From a checkpoint of a small contrastive audio-text model: encoder activation relu, text encoder layers 8.
Rows from block 6 of the audio encoder, named by matrix and row number. Rows with one number belong to one channel. Each number is 500 + 40 x the weight over its row's rms, rounded and kept within 0 to 999. All counts start at 0. Numbers have three digits each. After the name is the row's rms in percent of the matrix's.
# convs0: first width-9 conv (encoder.blocks.6.convs.0.weight, 128x128x9), inputs 120-127, a 9 kernel for each
# convs1: second width-9 conv (encoder.blocks.6.convs.1.weight, 128x128x9, transposed), outputs 120-127, a 9 kernel for each
convs0.37 103:575425477535406427521518495456580478510502484437514505522493555533504508448498501490492489459497595509454551420510524499503518454499521480502490497490510502458495563496524474510477504547483452487552539514506507443526
convs0.38 105:415515455505476477588428518519500546523495502449509501474493590502538510486578483548414492501485533505610499510457430512534524500494485506497499517507493511507500426489482503518486542515444446489570474480523469529474
convs0.39 110:504550557486499474506543471516499487521509485480565521501547473555537507533516433504530430473418513514494479509475479491462433513581514546534505423491520536565498534511457418546445494485507438505515565462433497429562
convs0.40 101:501524508501515518391517502500466509477602486582501494466470550483506504395514526500502468437487489548429418521489486453537505572486525555467507497478516460456499459430572510484438456570503426499515495465565512567451
convs0.41 103:534491529518575547499446471501509474528450499506623432524541523510467555433465604502494562502428534545478507491492486459466485581438502605519448509491455445484545533492496542506461376480577542493484504546434368510468
convs0.42 089:504510428543507454501542455507470520593623521455373373501469507468478454539430523465458452478472507509525394527516434476402446500529512500477519485575521500553559489500538466496488495488504518471478492493505505554510
convs0.43 107:524631499493447401544449497502529519503481511497498487428505439499482461530509501505423466495585449453579475423568499460495536497547449423550431507462480521511520438529469509468509451531479483478558477548522487495484
convs0.44 079:471486510500445500504507495420439457401465496559497500505501553451518509399510492489499500557458503503500497500433482500438489528454543500555523517481534498562512525515500449488430530501503557541461478519476547504475
convs0.45 107:498562491445457485482498491469493595563529500507441547495541404459507515529476497489536461469486544508616444481386415545516513459548560377404499505470533535508450504611424482487501409432383352411459465533503505506519
convs0.46 093:548571516516524520439518536472454461514487455402478462494493500474491494513529531482532479556436459483434443460460433456562519496498494546453546530531503537468493470453504466507515490540487500519422533408502437667587
convs0.47 101:487521476556539460504519497497513497581484472499483526497491399486415467489507501476474508491500460440482501545411499482510463518494534455466429456523360448545495538477497584529443519506490522523496459461488350518486
convs0.48 119:521504475482482453507629495500437504509534504458503497503505505406465574512463530469517479484482499505528513509436489503519500490547494493511500469512497495504458476480525455497448566431531454518496485473526437409566
convs0.49 094:500516534492383552498520518462436494489503496446584496529484501468500647506516484505531504600528416503441382489533478500499567521436488579500544569461501514554519505479460479491516531497474498504532513530501507476483
convs0.50 086:496639449476515460515508508565495523401457537504545501555565493485501480446516526501477500521510488472489479568517579500507514526496491560545504501475436475438507463468497534490437449459516521469521500502485486505494
convs0.51 117:504514526509457495491484492508479473567493498457448523536469509554427482505497563497470528457517488495519496451509493491515504424588535524499504491492523481479480518505483414499579476467468543508477483535488503499497
convs0.52 090:478590489519564499453510488482475468478417492491464508466476572459466542500525458542455500466490503508471467450487472473460507520472504500465504505493498509499498489496497495416495504567501517491496496536542490528473
convs0.53 089:487575517485496461499496407514483500535507520511483507434497455487485494502485501527533511549493466387397492511483489494480548551497499611517579493500485471564489511499532523506551490501528479492348458439463493509526
convs0.54 084:488530452564493558546522491424501511616493430526458515490461510439502499440529487498429491500484498481493463462495504456485522600589504534500502483519552552546484481525474502491531524455473485526497526510493490491489
convs0.55 086:488525540510529525517564579500511509406493507513477462482460533501499594481487497501556507512484451456474479555503565506492474431525466599504509399469496503530580497501485524518490567512511509527486467441501514478480
convs0.56 093:535462514478501494470596504493461490505490459517466514480500502470485502588670486461502519498435514504445515513570459493498510481539489544505497571504500497437490452503520493502540510494449509456506520478542503510464
convs0.57 099:512513492496553571543475599512495492492495496414522551523510508526490541485462545471497514571509449552509514485492497515494494560469527443517474552508489492453490511553498493485494502454494498435514495480518552516407
convs0.58 088:500486526566547501518443529505511518499593489443465455449461568531507547540460510525449433533515500487479497500562502525501476486498577500502413544640485515513501465535524489480499498500531513431524564525521484536454
convs0.59 096:496499577421531522536483494501399418491472512490503468513513473466496431460510520510411502536506485412475468554509454496468492467445497493523540520494501505459502499595594365553504463515498487463505490491522487499501
convs0.60 126:434511527474540465507507446509523584480465544459473467642395531500563474488499541506477447524505452490419578587475509458334563512506572442508497496584523449539501557575423438483578483522499527385503506490503501481516
convs0.61 087:479480470508500530438467543468433501479556478442486517426525523504508499558500485441491502537539505476511504514605497566490473476470449519557496527497475487451552484532525488530530486482499510558520448455498546502485
convs0.62 088:553543499503472501530406500494502540522582561511599412501453504579500516454488476498499479427480504472490520507505501488445479491475482555462496514537482492535544526503464614403470468452508601536488482485463475551501
convs0.63 091:558482530515428501501538536552494462463405509489499529501497492473495500498475524484508466542460559503506512420461546504494515450544488518453484497593521552496523486486459512507472488563466473512581565570517476503493
convs0.64 106:463530510523464499501472498446519479501480456498507635408396512530504437502481491549475476465495500498507450510488506511526564521501496503500494453456531535444516475463502436493505505497514549506463494476509507573480
convs0.65 090:435626593567502462462412472505505486470498502518517530513550562500482548498470570499490576516503490506524492491457560516502455539483493536450527499574500459534410489536479494471449494450530569482490427507506494496513
convs0.66 094:496457500487504463527493487502522448542496484472500548525435485496501506517500495498494467489484483592533622575473412503478522476507536500483517487503550509484481539516478503511477503495540501481571539510478525504485
convs0.67 105:515445527520481495445542489476479494557499437490444516558543562499544477567513538499502573505460532458495539502533503508509573385518454558558523536525497422430452491487515542463574493516471559491425463488520486442448
convs0.68 092:495530458480441535470430542530518425429503490504486462483472469507487499474540482499423500502375502577510500495480500534536604559515503518508497538509568533482515481543523546470457496471506478491445495436492508523538
convs0.69 097:499527500597460541503385608541462426506478496600481469500473499533536504515490521452532599428466459547493487526440548542437463505516419483490468518489500527524520489594385505454391487490497479470466500464494484507498
convs0.70 103:544518540465486493451461484493498416543483554383571490488516507499502485510517526537468471507603479492500508547516608471514486522531487479527495575495458488501528581477457546506517511524458498549555447530432504529516
convs0.71 108:471491548508563479525509432502435502480531446454451524591429503456472554465528511456510513604506520498436494543429378479524490502516501507462455499468497510527491598585351564476484530501493529577440470517453512445497
convs0.72 106:482501479467505499501432535539486456504523545480499506479512501429476416487468552496499480538525497479498505476437536486482501499500438481472514479517494503511501526533487466484418512474526498507517468467472511484475
convs0.73 086:436504472514523502488460501553506492437513608504505521459421499434488450493456542503460423480451481506453455445488513479492449564554548483502509474519494437494558521526524494507506461572536487498486469508468519572537
convs0.74 094:490506498470494471541511527449496459522505514501448493493501482504500478519469484530455504473509564481525547487451524500531504462470500545497520471536500572489493479534460544384462500476496519531418512549553521529487
convs0.75 096:519460535463629468520462471501481450509463540476427472511528426502452447494470478477459444510543535607493487562500529462435573473541503523481491554526637495488502512533506475522515497503489548513520458498449497436517
convs0.76 094:508495395488329471529462507483566502512509438487520493495503500510484457410393507498511489509505453443431505502483506488499515561454498487478517523529500502512497507462577488554515480542500500498491492500528579574627
convs0.77 106:493515498482489518410561511500512514474465527523478533498497468435450479511462500464481524545442526458604396491500538511505507502483519504604510532628464507496498503492521489460461542515498564472537496537431514494444
convs0.78 094:494456500492449504499533525468442500440515582584513488579555543451477480512493439500494547471520471484495478493497492548528484457508553456487504488449549502469562517520528525513529564543498498471501440499494589545551
convs1.37 098:538470439518463571569543458497550468522501500543445545471544523525477490539502515538499429471500534514501500377458533550485545478410542524577407519483477485516526489510502482420486498539544521410432494499454479482532
convs1.38 096:512511494499506481498525521436484475457485534488557534486541487520555448453522470527495535469503443555452449507455524502513412575505449471503463506528463512532471505543483530502562555500514535509510502495497501499498
convs1.39 111:574458416558584510502541490452515477535481525484508490544430486450453514606489551516470452551504464515468471523502553547515499413603509547430465512527506454527484450537510503486498562548558482476500519466475493505501
convs1.40 096:594489541514427459439486501509563514507540449531467546566552599452484450484490513461540508488475460531523547513506413423427538512613516510568479489524439410451529577506506496456500488543519510505470502451478493514463
convs1.41 101:469521492508502547486472507497450521475479498500482556475505487421455468505498500481577534487500578509506495504502471508473522541523406352522598550456455543391454452479476496485432457545512500530495545485439516505436
convs1.42 095:490502525554499582511503468500457471435578553525543519511569470478505496467482504499467483517494551576520508491487517445468543501568507468541777508504509448540464509509571502520463476581506501500549458408456501460501
convs1.43 096:525442499527473461582527557492508439445502520500543500521486496467501540488419520534512489485498503473502550412494571471537505543467509483472514550526521513433444503489497494548556463491508490540492486471499458487483
convs1.44 083:524521504454475440432449497555483477453508481501565508508494497462485508486459502590536570700555496503481489552531477456469472492501608577543538484517530503471492500511505501455516496522544548523540519464463472417483
convs1.45 108:492417526470534577469534481479481393519507435513550540479461537516580445533515507465449543491467533557487522505494607519510510475496493494577587490486511528503500497471516573494432620589536462502500501507484502513498
convs1.46 096:532546527495509475508495476530513534525532459470505464458546540469497560454494506574519467476455452471496506517499480428478493496526529526522474503423466576514475508493491374463511517499535494457528452441448483522539
convs1.47 095:495493529632548421499456503500529509514477435500430463487515529559510497500504413510466500524527497492502509507527434507389516441504554521490478512392430451456500471521559487509522410546505486462535503501442533572463
convs1.48 111:507498509514482483529388508452548565524481501578531510477457551496480487543514502497456512494491480468520468478475497492493443495471516548517522488516483481558481507526507490470492421466504504434500530499497471498487
convs1.49 094:501483474465491512521551484510507501496546482482549526497474518508495497483467439501578508378452537481421598468489470516518526476514499573502487551502543451496528521543554484485483404476512487498485529497465480488500
convs1.50 094:492451469475469484531500501504515449506575532500488488447500505447497494483472491548539520495441444559511499496560486451521492518498505483552532431397511589485446432438495476505524497473435465546403467508506542526516
convs1.51 119:533505484472443526511507509509447490471592463513573498502496431553481459538496495459487534499499508501497501500485586513469495545440499501504553554493568508462499481520513494492566493501507500468503495503502471523491
convs1.52 090:492483473456527479563509536482510499442442475482465527492483473500550490387536560485389491498497514462598511538512523525515512458506479425494515551440595545463432494531433505494449530444443495501498500458508554526484
convs1.53 097:475464449502504502515434495514473498520509521555520502538525512509500497480454534502511475500487466487495511492461473451536500535550500520506499503520517506524623499491423487495483467531575487512516501515505485483602
convs1.54 081:503504489433444469521491549548469462521561513655575502554441498514504482473462499505408420511463482507454553456445499401453487493441479498492444572502496492501488494489629507559466543495495466471494486501497444509548
convs1.55 089:525404461468509494490500500490500481443427508495540524500526559546517480469505448467432441460502491497452491547420506527516500482572505474505509560499503463500542515484510533533444479502495475487480521497478516508495
convs1.56 099:488568494426483480510544480519465500498432490500458504446522542549510500510504482560565505553510513547517476479470496504417492396523499501496494459577507531489523518501569548582496352495510544462537504547441501455497
convs1.57 091:450495474494512496545504524421482535547417503540554513488564434485506486425508503463492431496479483475503494523492522497467447517519544479537561504475458503495560504498499498514509469466538519488499498466446462477445
convs1.58 097:490513561501493440488516516497500487496490502508550520497494493497574540518534511474485481456461531514481480463489498500443465440363491395391538509470483525456538521531483505499451479463574510508514560497457538486494
convs1.59 098:393504551525549513459533493451485532507507491504578485531462520496525502502485519499502540486470546521560505484517499500560496494485453498680498479503527417513573392498553483531510456570484506485548456452507515501481
convs1.60 116:472510493549441507526495547510513502452539570416544485424515424503525438481504491495537491502544434516500473468500537463544444494453551459499552490499529501467488449405459499523490384470545480520509508508470499503501
convs1.61 093:515520543519444452416527532443491536499483550511537490499536499519488472497488487451514519490509499489479514493452495503510494573482573516439451428474442516578521474474530499585591452515503488508495480471416469528523
convs1.62 091:496547485452529496504387521389518502556617637486457495436500502439489499531512503538458444533535514604613465505554563490460502511460502505519534520402496489443499439512527498540433473497500595543503498463490495531495
convs1.63 088:500464473482511501500504511521446483475491475463497544542531495450359556511574501512506490484495555487534466498574424502525508445539420519534505500500506582580497483450562472510564503542508532499463427408429425479439
convs1.64 106:503471502451501453471499489502521483546458489496494555451485548475471481493499481507493475518484532446570518465515528506460432510547499504482503452606559546483580500499481432498524504448514499515489511537478506520499
convs1.65 084:533459499570419497405506530488492398423503465490454498496501502498498417482539494438373480516497420505503477482516469547451497508490499485490508465508538481492474501525571490422527546470476439439494504551595471508518
convs1.66 091:431501509496543417507471629434500505586494473417508585463566488491544492515555455506486523441472559458505500515548459541496538496535506508497500549492540424513497489506463498518524495430518574508461485512509484474494
convs1.67 111:469466513501516497518488522476503514511516499491557499518576449528464513435417501487504486463543498497536478497484422498416495524459500544434487514558483505450505491496501446541493488461500438520500517526505486488491
convs1.68 097:564496500435500437474520467533487530461499458494554505479485503413697480537493425562584465523501484538515562527512498512512478536406418512457444501516502494491502482453383546597519521466476576483512501494459475478468
convs1.69 101:490509498548510447457539508525538505588544494598475471462466476486555477515519514506555525530460515514519556493483523473522496487604483527477564458502537503500516518472508450512550552512515493451499430500506537503507
convs1.70 096:516452454550540603419517471543527502455429499497393497493471514498501516511546543472509505521443434519503553480541463518509578496547500507465531560496499542483561527494420508513559501572503473490501559503498493528486
convs1.71 105:538446498558511510450452498423520497498562484414602562546440556488524512513543505481466491504444512548480498437491511517528530490496489395547563452535541497544452494498434591443485574517498494463541471452499501539486
convs1.72 096:432502506500501468493495508523567494500534564473568512485537463478525462499487543540570458562526414491580508459420495498510475560533483503548435500447484518488482560527503496508513558414476509514516488488510484509490
convs1.73 083:490519524485422489460491517520521530502427503445425498439478520485518514458507478491556547605657578542514422472502502553479473497494344499470500464497487500468468408503491480474527491514458511433484466477471496517486
convs1.74 094:448546548505593500528540475507506509488491540539430454459608437524529488528439483537500460450450459483498472511499469471490494471489525499504522572461501525450510481491532550500397445486547513504530562491545514507588
convs1.75 097:513500482443518467428516496494466458462448495433484430505416467462454476567510438453500456421505498579508521522518528515500514471500507544592511536548549480537494476554502581550606499530518478574518455462576566472465
convs1.76 093:500489555495537494499500503578494506460434477493528485484530489442509460499425488519504540539469457541444456489514488622482512627509529474504427463475475447485507501437500478459524504550454531502539497500398490448454
convs1.77 105:414427544534517497510445522513485490538532482433516510486481477516545505502516522580467430502527513488506533500483551477551520500554524502439565545496486527520508478442570557421480500435475548500588544536597509578471
convs1.78 099:484500468506510499459492459547522454525515489479510456491455514478458532459504490496482535524491523504475478435470530475506426374497498468479458467517400384510558500474494469471430551568512510483343489490489432463518