From a checkpoint of a small contrastive audio-text model.
Model: log mel input, encoder arch jasper, encoder widths [128, 128, 128], text encoder layers 8, text encoder norm layernorm.
Training: 7600 steps, batches of 256.
Rows from block 3 of the audio encoder of a small contrastive audio-text model, named by matrix and row number. Rows with one number belong to one channel. Each number is 50 + 15 x the weight over its row's rms, rounded and kept within 0 to 99. All counts start at 0.
After each channel's rows are labels from the 100 clips, of 14848, where the channel reaches its highest value: "loudest" is the band of the loudest frequency at the time of the peak. Only what is clearly more common there than usual is listed. The data: read English sentences (LibriTTS-R). In brackets: how many of the 100, against the usual share in percent.
# convs0: first width-9 conv (encoder.blocks.3.convs.0.weight, 128x128x9, each kernel summed), inputs 0-127
# convs1: second width-9 conv (encoder.blocks.3.convs.1.weight, 128x128x9, transposed, each kernel summed), outputs 0-127

convs0.92:47 44 40 53 50 66 51 42 74 78 79 75 58 29 49 59 42 58 38 39 74 32 68 78 40 54 48 57 32 57 55 06 54 41 59 34 65 59 49 72 28 49 53 52 57 51 57 55 40 46 36 43 32 28 70 28 39 75 41 54 48 40 55 49 42 52 38 44 38 72 48 76 47 64 63 36 33 20 32 64 55 64 61 85 39 48 47 63 28 31 44 50 00 56 47 47 69 33 57 57 50 71 48 67 62 58 47 40 42 45 51 34 38 57 78 30 49 74 52 65 34 53 50 49 32 61 52 41
convs1.92:33 67 65 56 83 56 63 39 47 34 45 54 44 28 17 32 24 54 61 82 35 61 52 49 40 42 56 49 74 69 67 49 47 40 39 30 56 25 60 34 49 49 78 57 46 82 45 57 02 39 31 40 63 68 68 59 62 70 48 40 29 35 66 33 56 55 35 46 49 44 47 35 67 53 38 32 71 06 29 33 40 37 32 73 59 44 47 51 40 38 20 53 21 39 58 42 55 40 35 53 60 56 33 51 54 54 48 50 46 49 43 57 68 53 50 44 43 28 88 57 54 53 55 48 60 48 45 50
loudest: 250 to 500 Hz (56 vs 13.4)

convs0.83:44 64 01 42 54 34 24 55 54 25 30 37 67 54 53 79 45 48 23 72 86 57 65 55 65 46 58 66 27 58 58 15 54 51 20 30 50 57 59 28 35 50 76 56 57 46 43 38 44 49 56 58 50 46 52 60 68 61 49 61 46 34 76 58 30 50 35 34 67 51 55 74 55 51 70 52 31 16 52 44 71 36 36 41 20 27 35 44 46 59 24 43 27 33 34 65 46 45 43 70 52 41 60 17 47 45 50 42 51 51 50 59 47 51 74 59 38 28 47 39 36 42 55 56 39 59 46 57
convs1.83:41 53 74 47 33 63 59 55 46 62 34 30 50 53 38 67 57 58 39 53 69 42 58 90 41 63 35 46 67 61 65 30 53 49 48 70 37 39 48 45 31 34 70 35 35 79 48 42 12 39 57 62 54 45 61 23 51 46 43 66 49 58 65 40 52 34 29 58 21 78 60 84 39 57 54 47 43 47 55 82 66 37 60 61 24 48 48 34 43 45 45 41 55 23 28 64 64 38 39 52 78 79 45 38 59 55 54 32 46 73 43 32 19 66 56 42 72 28 39 50 50 46 36 67 40 34 26 31
loudest: 500 to 1000 Hz (40 vs 6.5)

convs0.58:44 51 42 46 55 38 68 43 48 02 60 61 44 53 63 75 63 63 99 45 48 52 30 22 39 43 41 61 56 48 46 59 37 47 48 33 45 31 34 75 38 42 43 41 31 58 23 65 43 42 50 60 44 60 42 62 50 65 32 21 40 51 42 43 43 54 47 33 77 51 52 63 46 39 64 52 37 59 42 58 36 67 57 50 55 14 39 30 47 76 51 55 39 12 42 56 44 43 45 51 69 68 44 60 51 60 54 75 60 11 55 51 48 56 42 27 55 38 19 29 51 23 47 76 60 55 68 44
convs1.58:67 47 68 60 31 46 50 59 78 66 43 60 56 48 55 44 45 48 79 25 56 54 37 21 60 71 23 56 43 30 47 48 50 35 54 43 60 50 44 56 55 77 43 67 62 58 48 51 61 61 35 58 17 56 24 51 63 76 61 46 36 54 40 21 43 51 87 46 70 35 40 56 48 23 39 53 45 72 36 45 43 44 44 21 30 19 51 54 48 57 35 52 29 38 71 50 74 58 56 55 49 39 38 51 31 57 50 62 47 57 99 30 46 22 62 59 32 25 73 47 30 32 52 56 36 53 62 52
loudest: 250 to 500 Hz (52 vs 13.4)

convs0.55:55 50 48 45 46 37 28 69 99 51 16 43 52 83 38 70 38 56 56 51 63 62 39 50 72 24 45 42 41 45 69 29 50 50 37 39 56 62 35 47 40 45 56 50 43 84 46 93 42 38 58 73 33 42 56 72 20 47 63 30 50 50 30 52 52 39 60 27 45 38 55 40 55 51 56 42 76 37 57 16 40 46 53 30 74 60 44 40 35 62 50 54 40 47 49 59 34 62 46 68 57 66 54 41 67 29 51 32 52 67 42 38 69 46 37 43 21 17 32 43 37 50 61 45 46 41 26 32
convs1.55:69 53 68 62 44 41 62 67 51 56 12 47 40 19 59 52 62 47 37 60 45 37 63 37 37 52 34 70 39 63 59 36 56 59 41 56 71 60 50 42 36 26 30 57 66 43 36 19 53 22 40 45 51 39 67 43 27 47 58 48 50 59 64 25 33 65 31 29 39 59 57 60 48 64 41 78 72 33 43 26 38 62 59 44 48 23 63 64 35 35 47 63 63 41 35 68 55 15 51 28 72 49 54 57 52 48 69 74 75 57 46 10 61 67 31 47 58 56 77 77 69 50 56 61 62 42 60 68
loudest: 1000 to 2000 Hz (29 vs 2.2)

convs0.91:49 57 46 69 50 73 66 43 38 42 26 79 25 36 49 57 39 47 30 54 51 61 39 54 30 65 65 11 79 63 60 53 52 51 68 49 44 58 32 17 65 78 50 66 41 30 77 49 19 55 45 64 60 46 84 51 51 24 38 18 39 32 42 34 39 37 38 57 60 92 42 43 39 67 50 56 49 70 52 49 48 46 60 80 39 41 63 23 36 70 48 53 22 60 56 25 33 52 75 45 45 49 35 39 40 59 65 50 51 53 63 53 53 40 64 56 43 43 63 49 48 34 42 69 60 28 50 48
convs1.91:43 31 30 54 32 64 46 16 54 52 46 63 46 61 66 48 54 28 52 49 82 60 50 72 28 40 40 51 42 47 48 56 45 36 64 39 59 41 43 28 69 32 41 68 58 41 67 32 25 35 07 48 20 65 53 40 44 29 50 41 44 35 69 57 46 59 50 88 41 70 60 45 49 44 35 60 48 32 25 15 58 64 23 86 66 48 43 49 48 37 42 65 37 68 57 47 64 32 44 43 35 45 37 75 40 58 30 47 26 34 40 47 70 41 64 63 39 50 52 52 72 60 65 62 27 56 45 69
loudest: 250 to 500 Hz (52 vs 13.4)

convs0.28:59 50 43 25 45 53 27 41 35 52 57 44 56 35 67 60 71 59 47 60 81 44 42 27 60 59 48 72 38 44 55 44 62 39 45 30 48 49 48 83 16 51 41 53 32 55 61 20 62 62 37 46 35 20 54 31 72 60 54 38 28 38 29 60 36 31 18 53 63 47 61 78 47 40 52 35 61 32 52 68 43 50 62 35 83 43 67 57 52 57 37 39 34 24 38 70 81 48 33 49 63 49 23 35 63 36 68 31 41 56 54 55 59 52 50 30 78 50 50 49 56 24 27 46 19 50 36 60
convs1.28:56 49 44 43 57 51 73 35 46 70 30 39 59 30 40 37 37 10 34 71 63 38 49 63 44 27 38 48 31 70 40 41 51 49 39 53 36 64 38 37 27 51 62 57 21 42 37 72 65 52 80 75 33 84 42 33 52 44 31 39 32 49 21 25 29 58 58 60 85 83 49 56 52 21 57 51 26 61 52 63 30 34 56 63 58 55 53 58 70 47 60 52 38 28 69 49 52 30 41 65 31 38 45 44 44 68 60 77 67 47 70 57 21 39 57 67 44 58 47 31 35 43 53 45 54 51 54 41
loudest: 250 to 500 Hz (36 vs 13.4); 500 to 1000 Hz (28 vs 6.5)

convs0.12:51 26 42 54 29 36 42 19 62 54 27 83 82 53 47 35 66 76 61 35 24 65 44 33 46 35 49 44 35 74 38 18 82 50 27 52 52 34 70 27 48 28 47 29 69 26 46 35 65 25 79 43 48 48 52 68 63 63 73 42 43 59 48 56 36 44 44 48 56 55 45 33 75 44 46 35 48 44 65 45 47 54 23 55 51 48 50 46 47 56 54 10 64 65 42 37 44 58 57 32 46 60 46 72 37 21 61 52 49 39 44 55 63 67 56 35 33 54 62 57 39 64 30 55 36 57 30 22
convs1.12:40 81 37 48 72 61 53 63 65 39 59 81 47 43 37 32 40 41 67 51 28 23 44 64 34 45 66 67 68 66 36 50 46 62 26 62 80 57 41 63 54 48 44 62 44 31 42 39 53 53 64 51 59 59 46 38 37 53 60 64 65 45 70 62 52 41 47 31 46 59 36 34 34 35 54 43 72 71 11 45 65 76 43 55 46 64 73 45 69 56 47 45 69 43 44 55 55 42 58 41 81 37 68 55 50 70 37 78 86 13 56 43 39 66 30 84 46 68 61 54 70 65 47 41 63 44 44 21
loudest: 4000 to 8000 Hz (78 vs 5.6)

convs0.46:45 63 60 57 41 41 51 57 66 40 11 60 48 71 62 89 32 40 55 42 00 52 33 58 54 75 76 57 48 54 66 77 52 72 53 56 49 39 56 56 32 36 41 40 56 61 53 49 42 55 64 60 55 44 21 26 64 78 27 46 56 51 57 56 46 68 38 29 42 49 53 53 57 47 47 42 69 72 72 60 75 46 61 18 63 58 38 60 28 53 64 68 19 42 67 66 36 42 49 68 51 46 66 55 35 40 43 38 42 48 56 41 48 24 32 24 62 51 41 43 60 38 41 23 53 40 74 47
convs1.46:77 41 57 67 52 50 40 39 61 23 44 53 30 73 27 59 66 07 32 54 64 61 25 31 53 49 52 68 37 24 30 58 52 52 48 59 47 50 25 66 64 69 49 46 57 52 47 33 73 43 65 51 44 49 94 48 54 23 49 48 68 49 57 46 31 42 52 25 70 35 37 77 35 32 39 49 47 34 40 53 75 41 51 34 00 47 53 38 47 61 36 57 72 83 38 25 51 36 34 52 38 49 43 51 63 24 49 46 57 53 48 66 65 52 50 66 49 23 39 48 58 55 44 49 58 43 53 63
loudest: 500 to 1000 Hz (35 vs 6.5); 250 to 500 Hz (35 vs 13.4)

convs0.2:51 44 51 70 52 63 61 37 50 47 48 44 31 63 65 51 29 58 53 59 50 55 48 45 65 54 65 54 50 53 39 45 99 76 40 56 22 43 55 36 44 49 61 77 46 52 32 68 46 64 56 62 74 39 51 62 43 41 42 57 47 77 37 76 21 76 48 45 51 43 56 57 59 53 54 58 46 46 66 54 53 40 65 74 56 64 61 29 55 77 45 49 45 23 40 48 68 28 39 44 34 52 46 63 28 35 50 82 46 23 40 44 67 42 72 66 62 59 62 45 48 46 56 71 69 48 68 61
convs1.2:47 35 60 53 39 34 63 72 74 54 52 51 46 17 41 40 60 58 55 54 55 53 64 26 47 49 00 36 26 45 74 54 00 50 29 13 29 33 39 48 43 50 45 51 53 51 41 66 47 44 38 16 57 49 44 71 53 60 52 49 62 48 48 33 50 49 22 46 31 54 49 54 55 49 45 52 43 34 18 44 44 62 41 35 18 35 24 31 62 39 39 56 42 53 50 51 30 63 64 35 72 37 42 42 37 28 54 47 35 67 50 33 35 53 35 54 53 58 69 38 58 45 40 35 46 31 52 57
loudest: 500 to 1000 Hz (34 vs 6.5); 1000 to 2000 Hz (33 vs 2.2)

convs0.33:59 57 99 54 61 38 57 64 80 53 47 50 53 72 69 62 53 54 88 32 34 56 54 28 40 38 34 47 42 44 77 58 30 24 48 23 58 64 48 47 38 63 41 52 27 48 20 59 30 37 46 47 86 60 52 35 35 59 50 46 37 55 52 47 33 51 42 38 26 25 74 51 56 47 42 64 83 43 58 36 25 47 88 51 61 42 36 39 26 67 56 45 62 67 58 70 49 57 48 55 52 59 51 46 60 58 56 59 51 23 36 38 44 55 42 43 37 24 24 60 52 39 48 51 62 42 19 43
convs1.33:78 56 51 47 53 07 67 71 76 51 37 32 34 41 66 64 48 25 46 54 49 63 56 36 62 45 38 30 53 29 51 32 54 61 38 57 55 61 30 41 47 39 21 26 66 48 42 78 45 60 47 47 44 28 42 74 13 60 63 72 58 39 59 41 62 56 40 35 51 40 50 33 43 57 67 58 75 54 48 32 67 53 59 56 50 36 53 61 75 36 67 67 41 38 57 83 44 47 47 68 51 30 50 59 55 60 26 43 48 92 30 54 65 54 19 45 66 49 44 58 57 47 36 86 40 65 53 68
loudest: 1000 to 2000 Hz (37 vs 2.2)

convs0.108:54 88 36 40 33 25 76 73 55 55 38 87 59 62 45 76 41 57 82 51 19 44 01 58 61 56 70 35 42 59 33 42 33 31 50 71 42 57 29 55 63 56 58 71 48 49 59 56 40 51 37 60 48 56 64 78 36 51 60 31 64 53 53 41 64 29 54 60 55 44 53 40 64 60 50 69 57 43 30 79 56 61 38 48 58 60 26 53 48 28 46 63 56 36 63 58 45 28 63 49 66 43 68 39 46 24 42 84 29 43 64 44 42 51 24 60 65 37 56 59 42 54 33 50 37 33 60 71
convs1.108:54 31 34 81 64 44 41 41 45 68 53 63 61 54 81 35 51 61 56 33 13 77 49 37 44 43 36 67 46 28 53 42 52 41 52 27 62 29 29 41 73 59 51 53 50 33 56 11 64 62 20 50 30 46 63 34 60 30 66 44 58 49 47 64 40 66 75 40 18 58 37 52 82 71 06 44 49 29 44 47 51 52 78 42 22 74 44 69 51 42 55 48 39 62 58 27 45 57 33 47 42 34 41 71 55 62 71 52 56 46 57 54 41 71 69 57 46 61 39 41 43 59 48 28 45 57 48 57
loudest: 250 to 500 Hz (32 vs 13.4)

convs0.106:55 49 20 47 56 30 56 33 51 59 61 40 65 60 68 30 39 35 58 36 69 59 34 50 54 37 44 48 25 39 44 68 74 33 83 35 40 68 44 28 89 46 67 57 63 33 34 40 52 53 71 40 40 21 47 54 42 42 30 56 22 67 35 52 17 56 62 38 54 44 84 52 44 50 48 61 53 61 61 29 41 41 97 44 33 49 53 93 55 31 59 56 41 65 38 37 60 16 39 47 38 55 40 44 65 36 40 35 36 63 47 69 55 56 68 75 50 51 45 44 63 43 46 52 63 48 46 54
convs1.106:56 43 27 46 18 36 22 12 41 54 34 21 62 53 66 47 53 53 36 61 34 69 54 51 61 53 42 15 34 36 61 30 55 46 33 63 86 58 37 39 26 36 44 60 45 56 43 44 45 63 34 45 61 64 39 50 57 51 30 39 53 24 50 24 37 47 29 45 47 38 40 26 59 70 64 32 66 55 41 47 17 40 39 50 79 47 52 38 65 53 31 47 52 52 81 46 58 28 60 34 42 15 29 55 40 37 46 66 58 49 49 67 34 27 44 58 57 31 42 23 29 65 41 30 36 50 48 61
loudest: 500 to 1000 Hz (30 vs 6.5)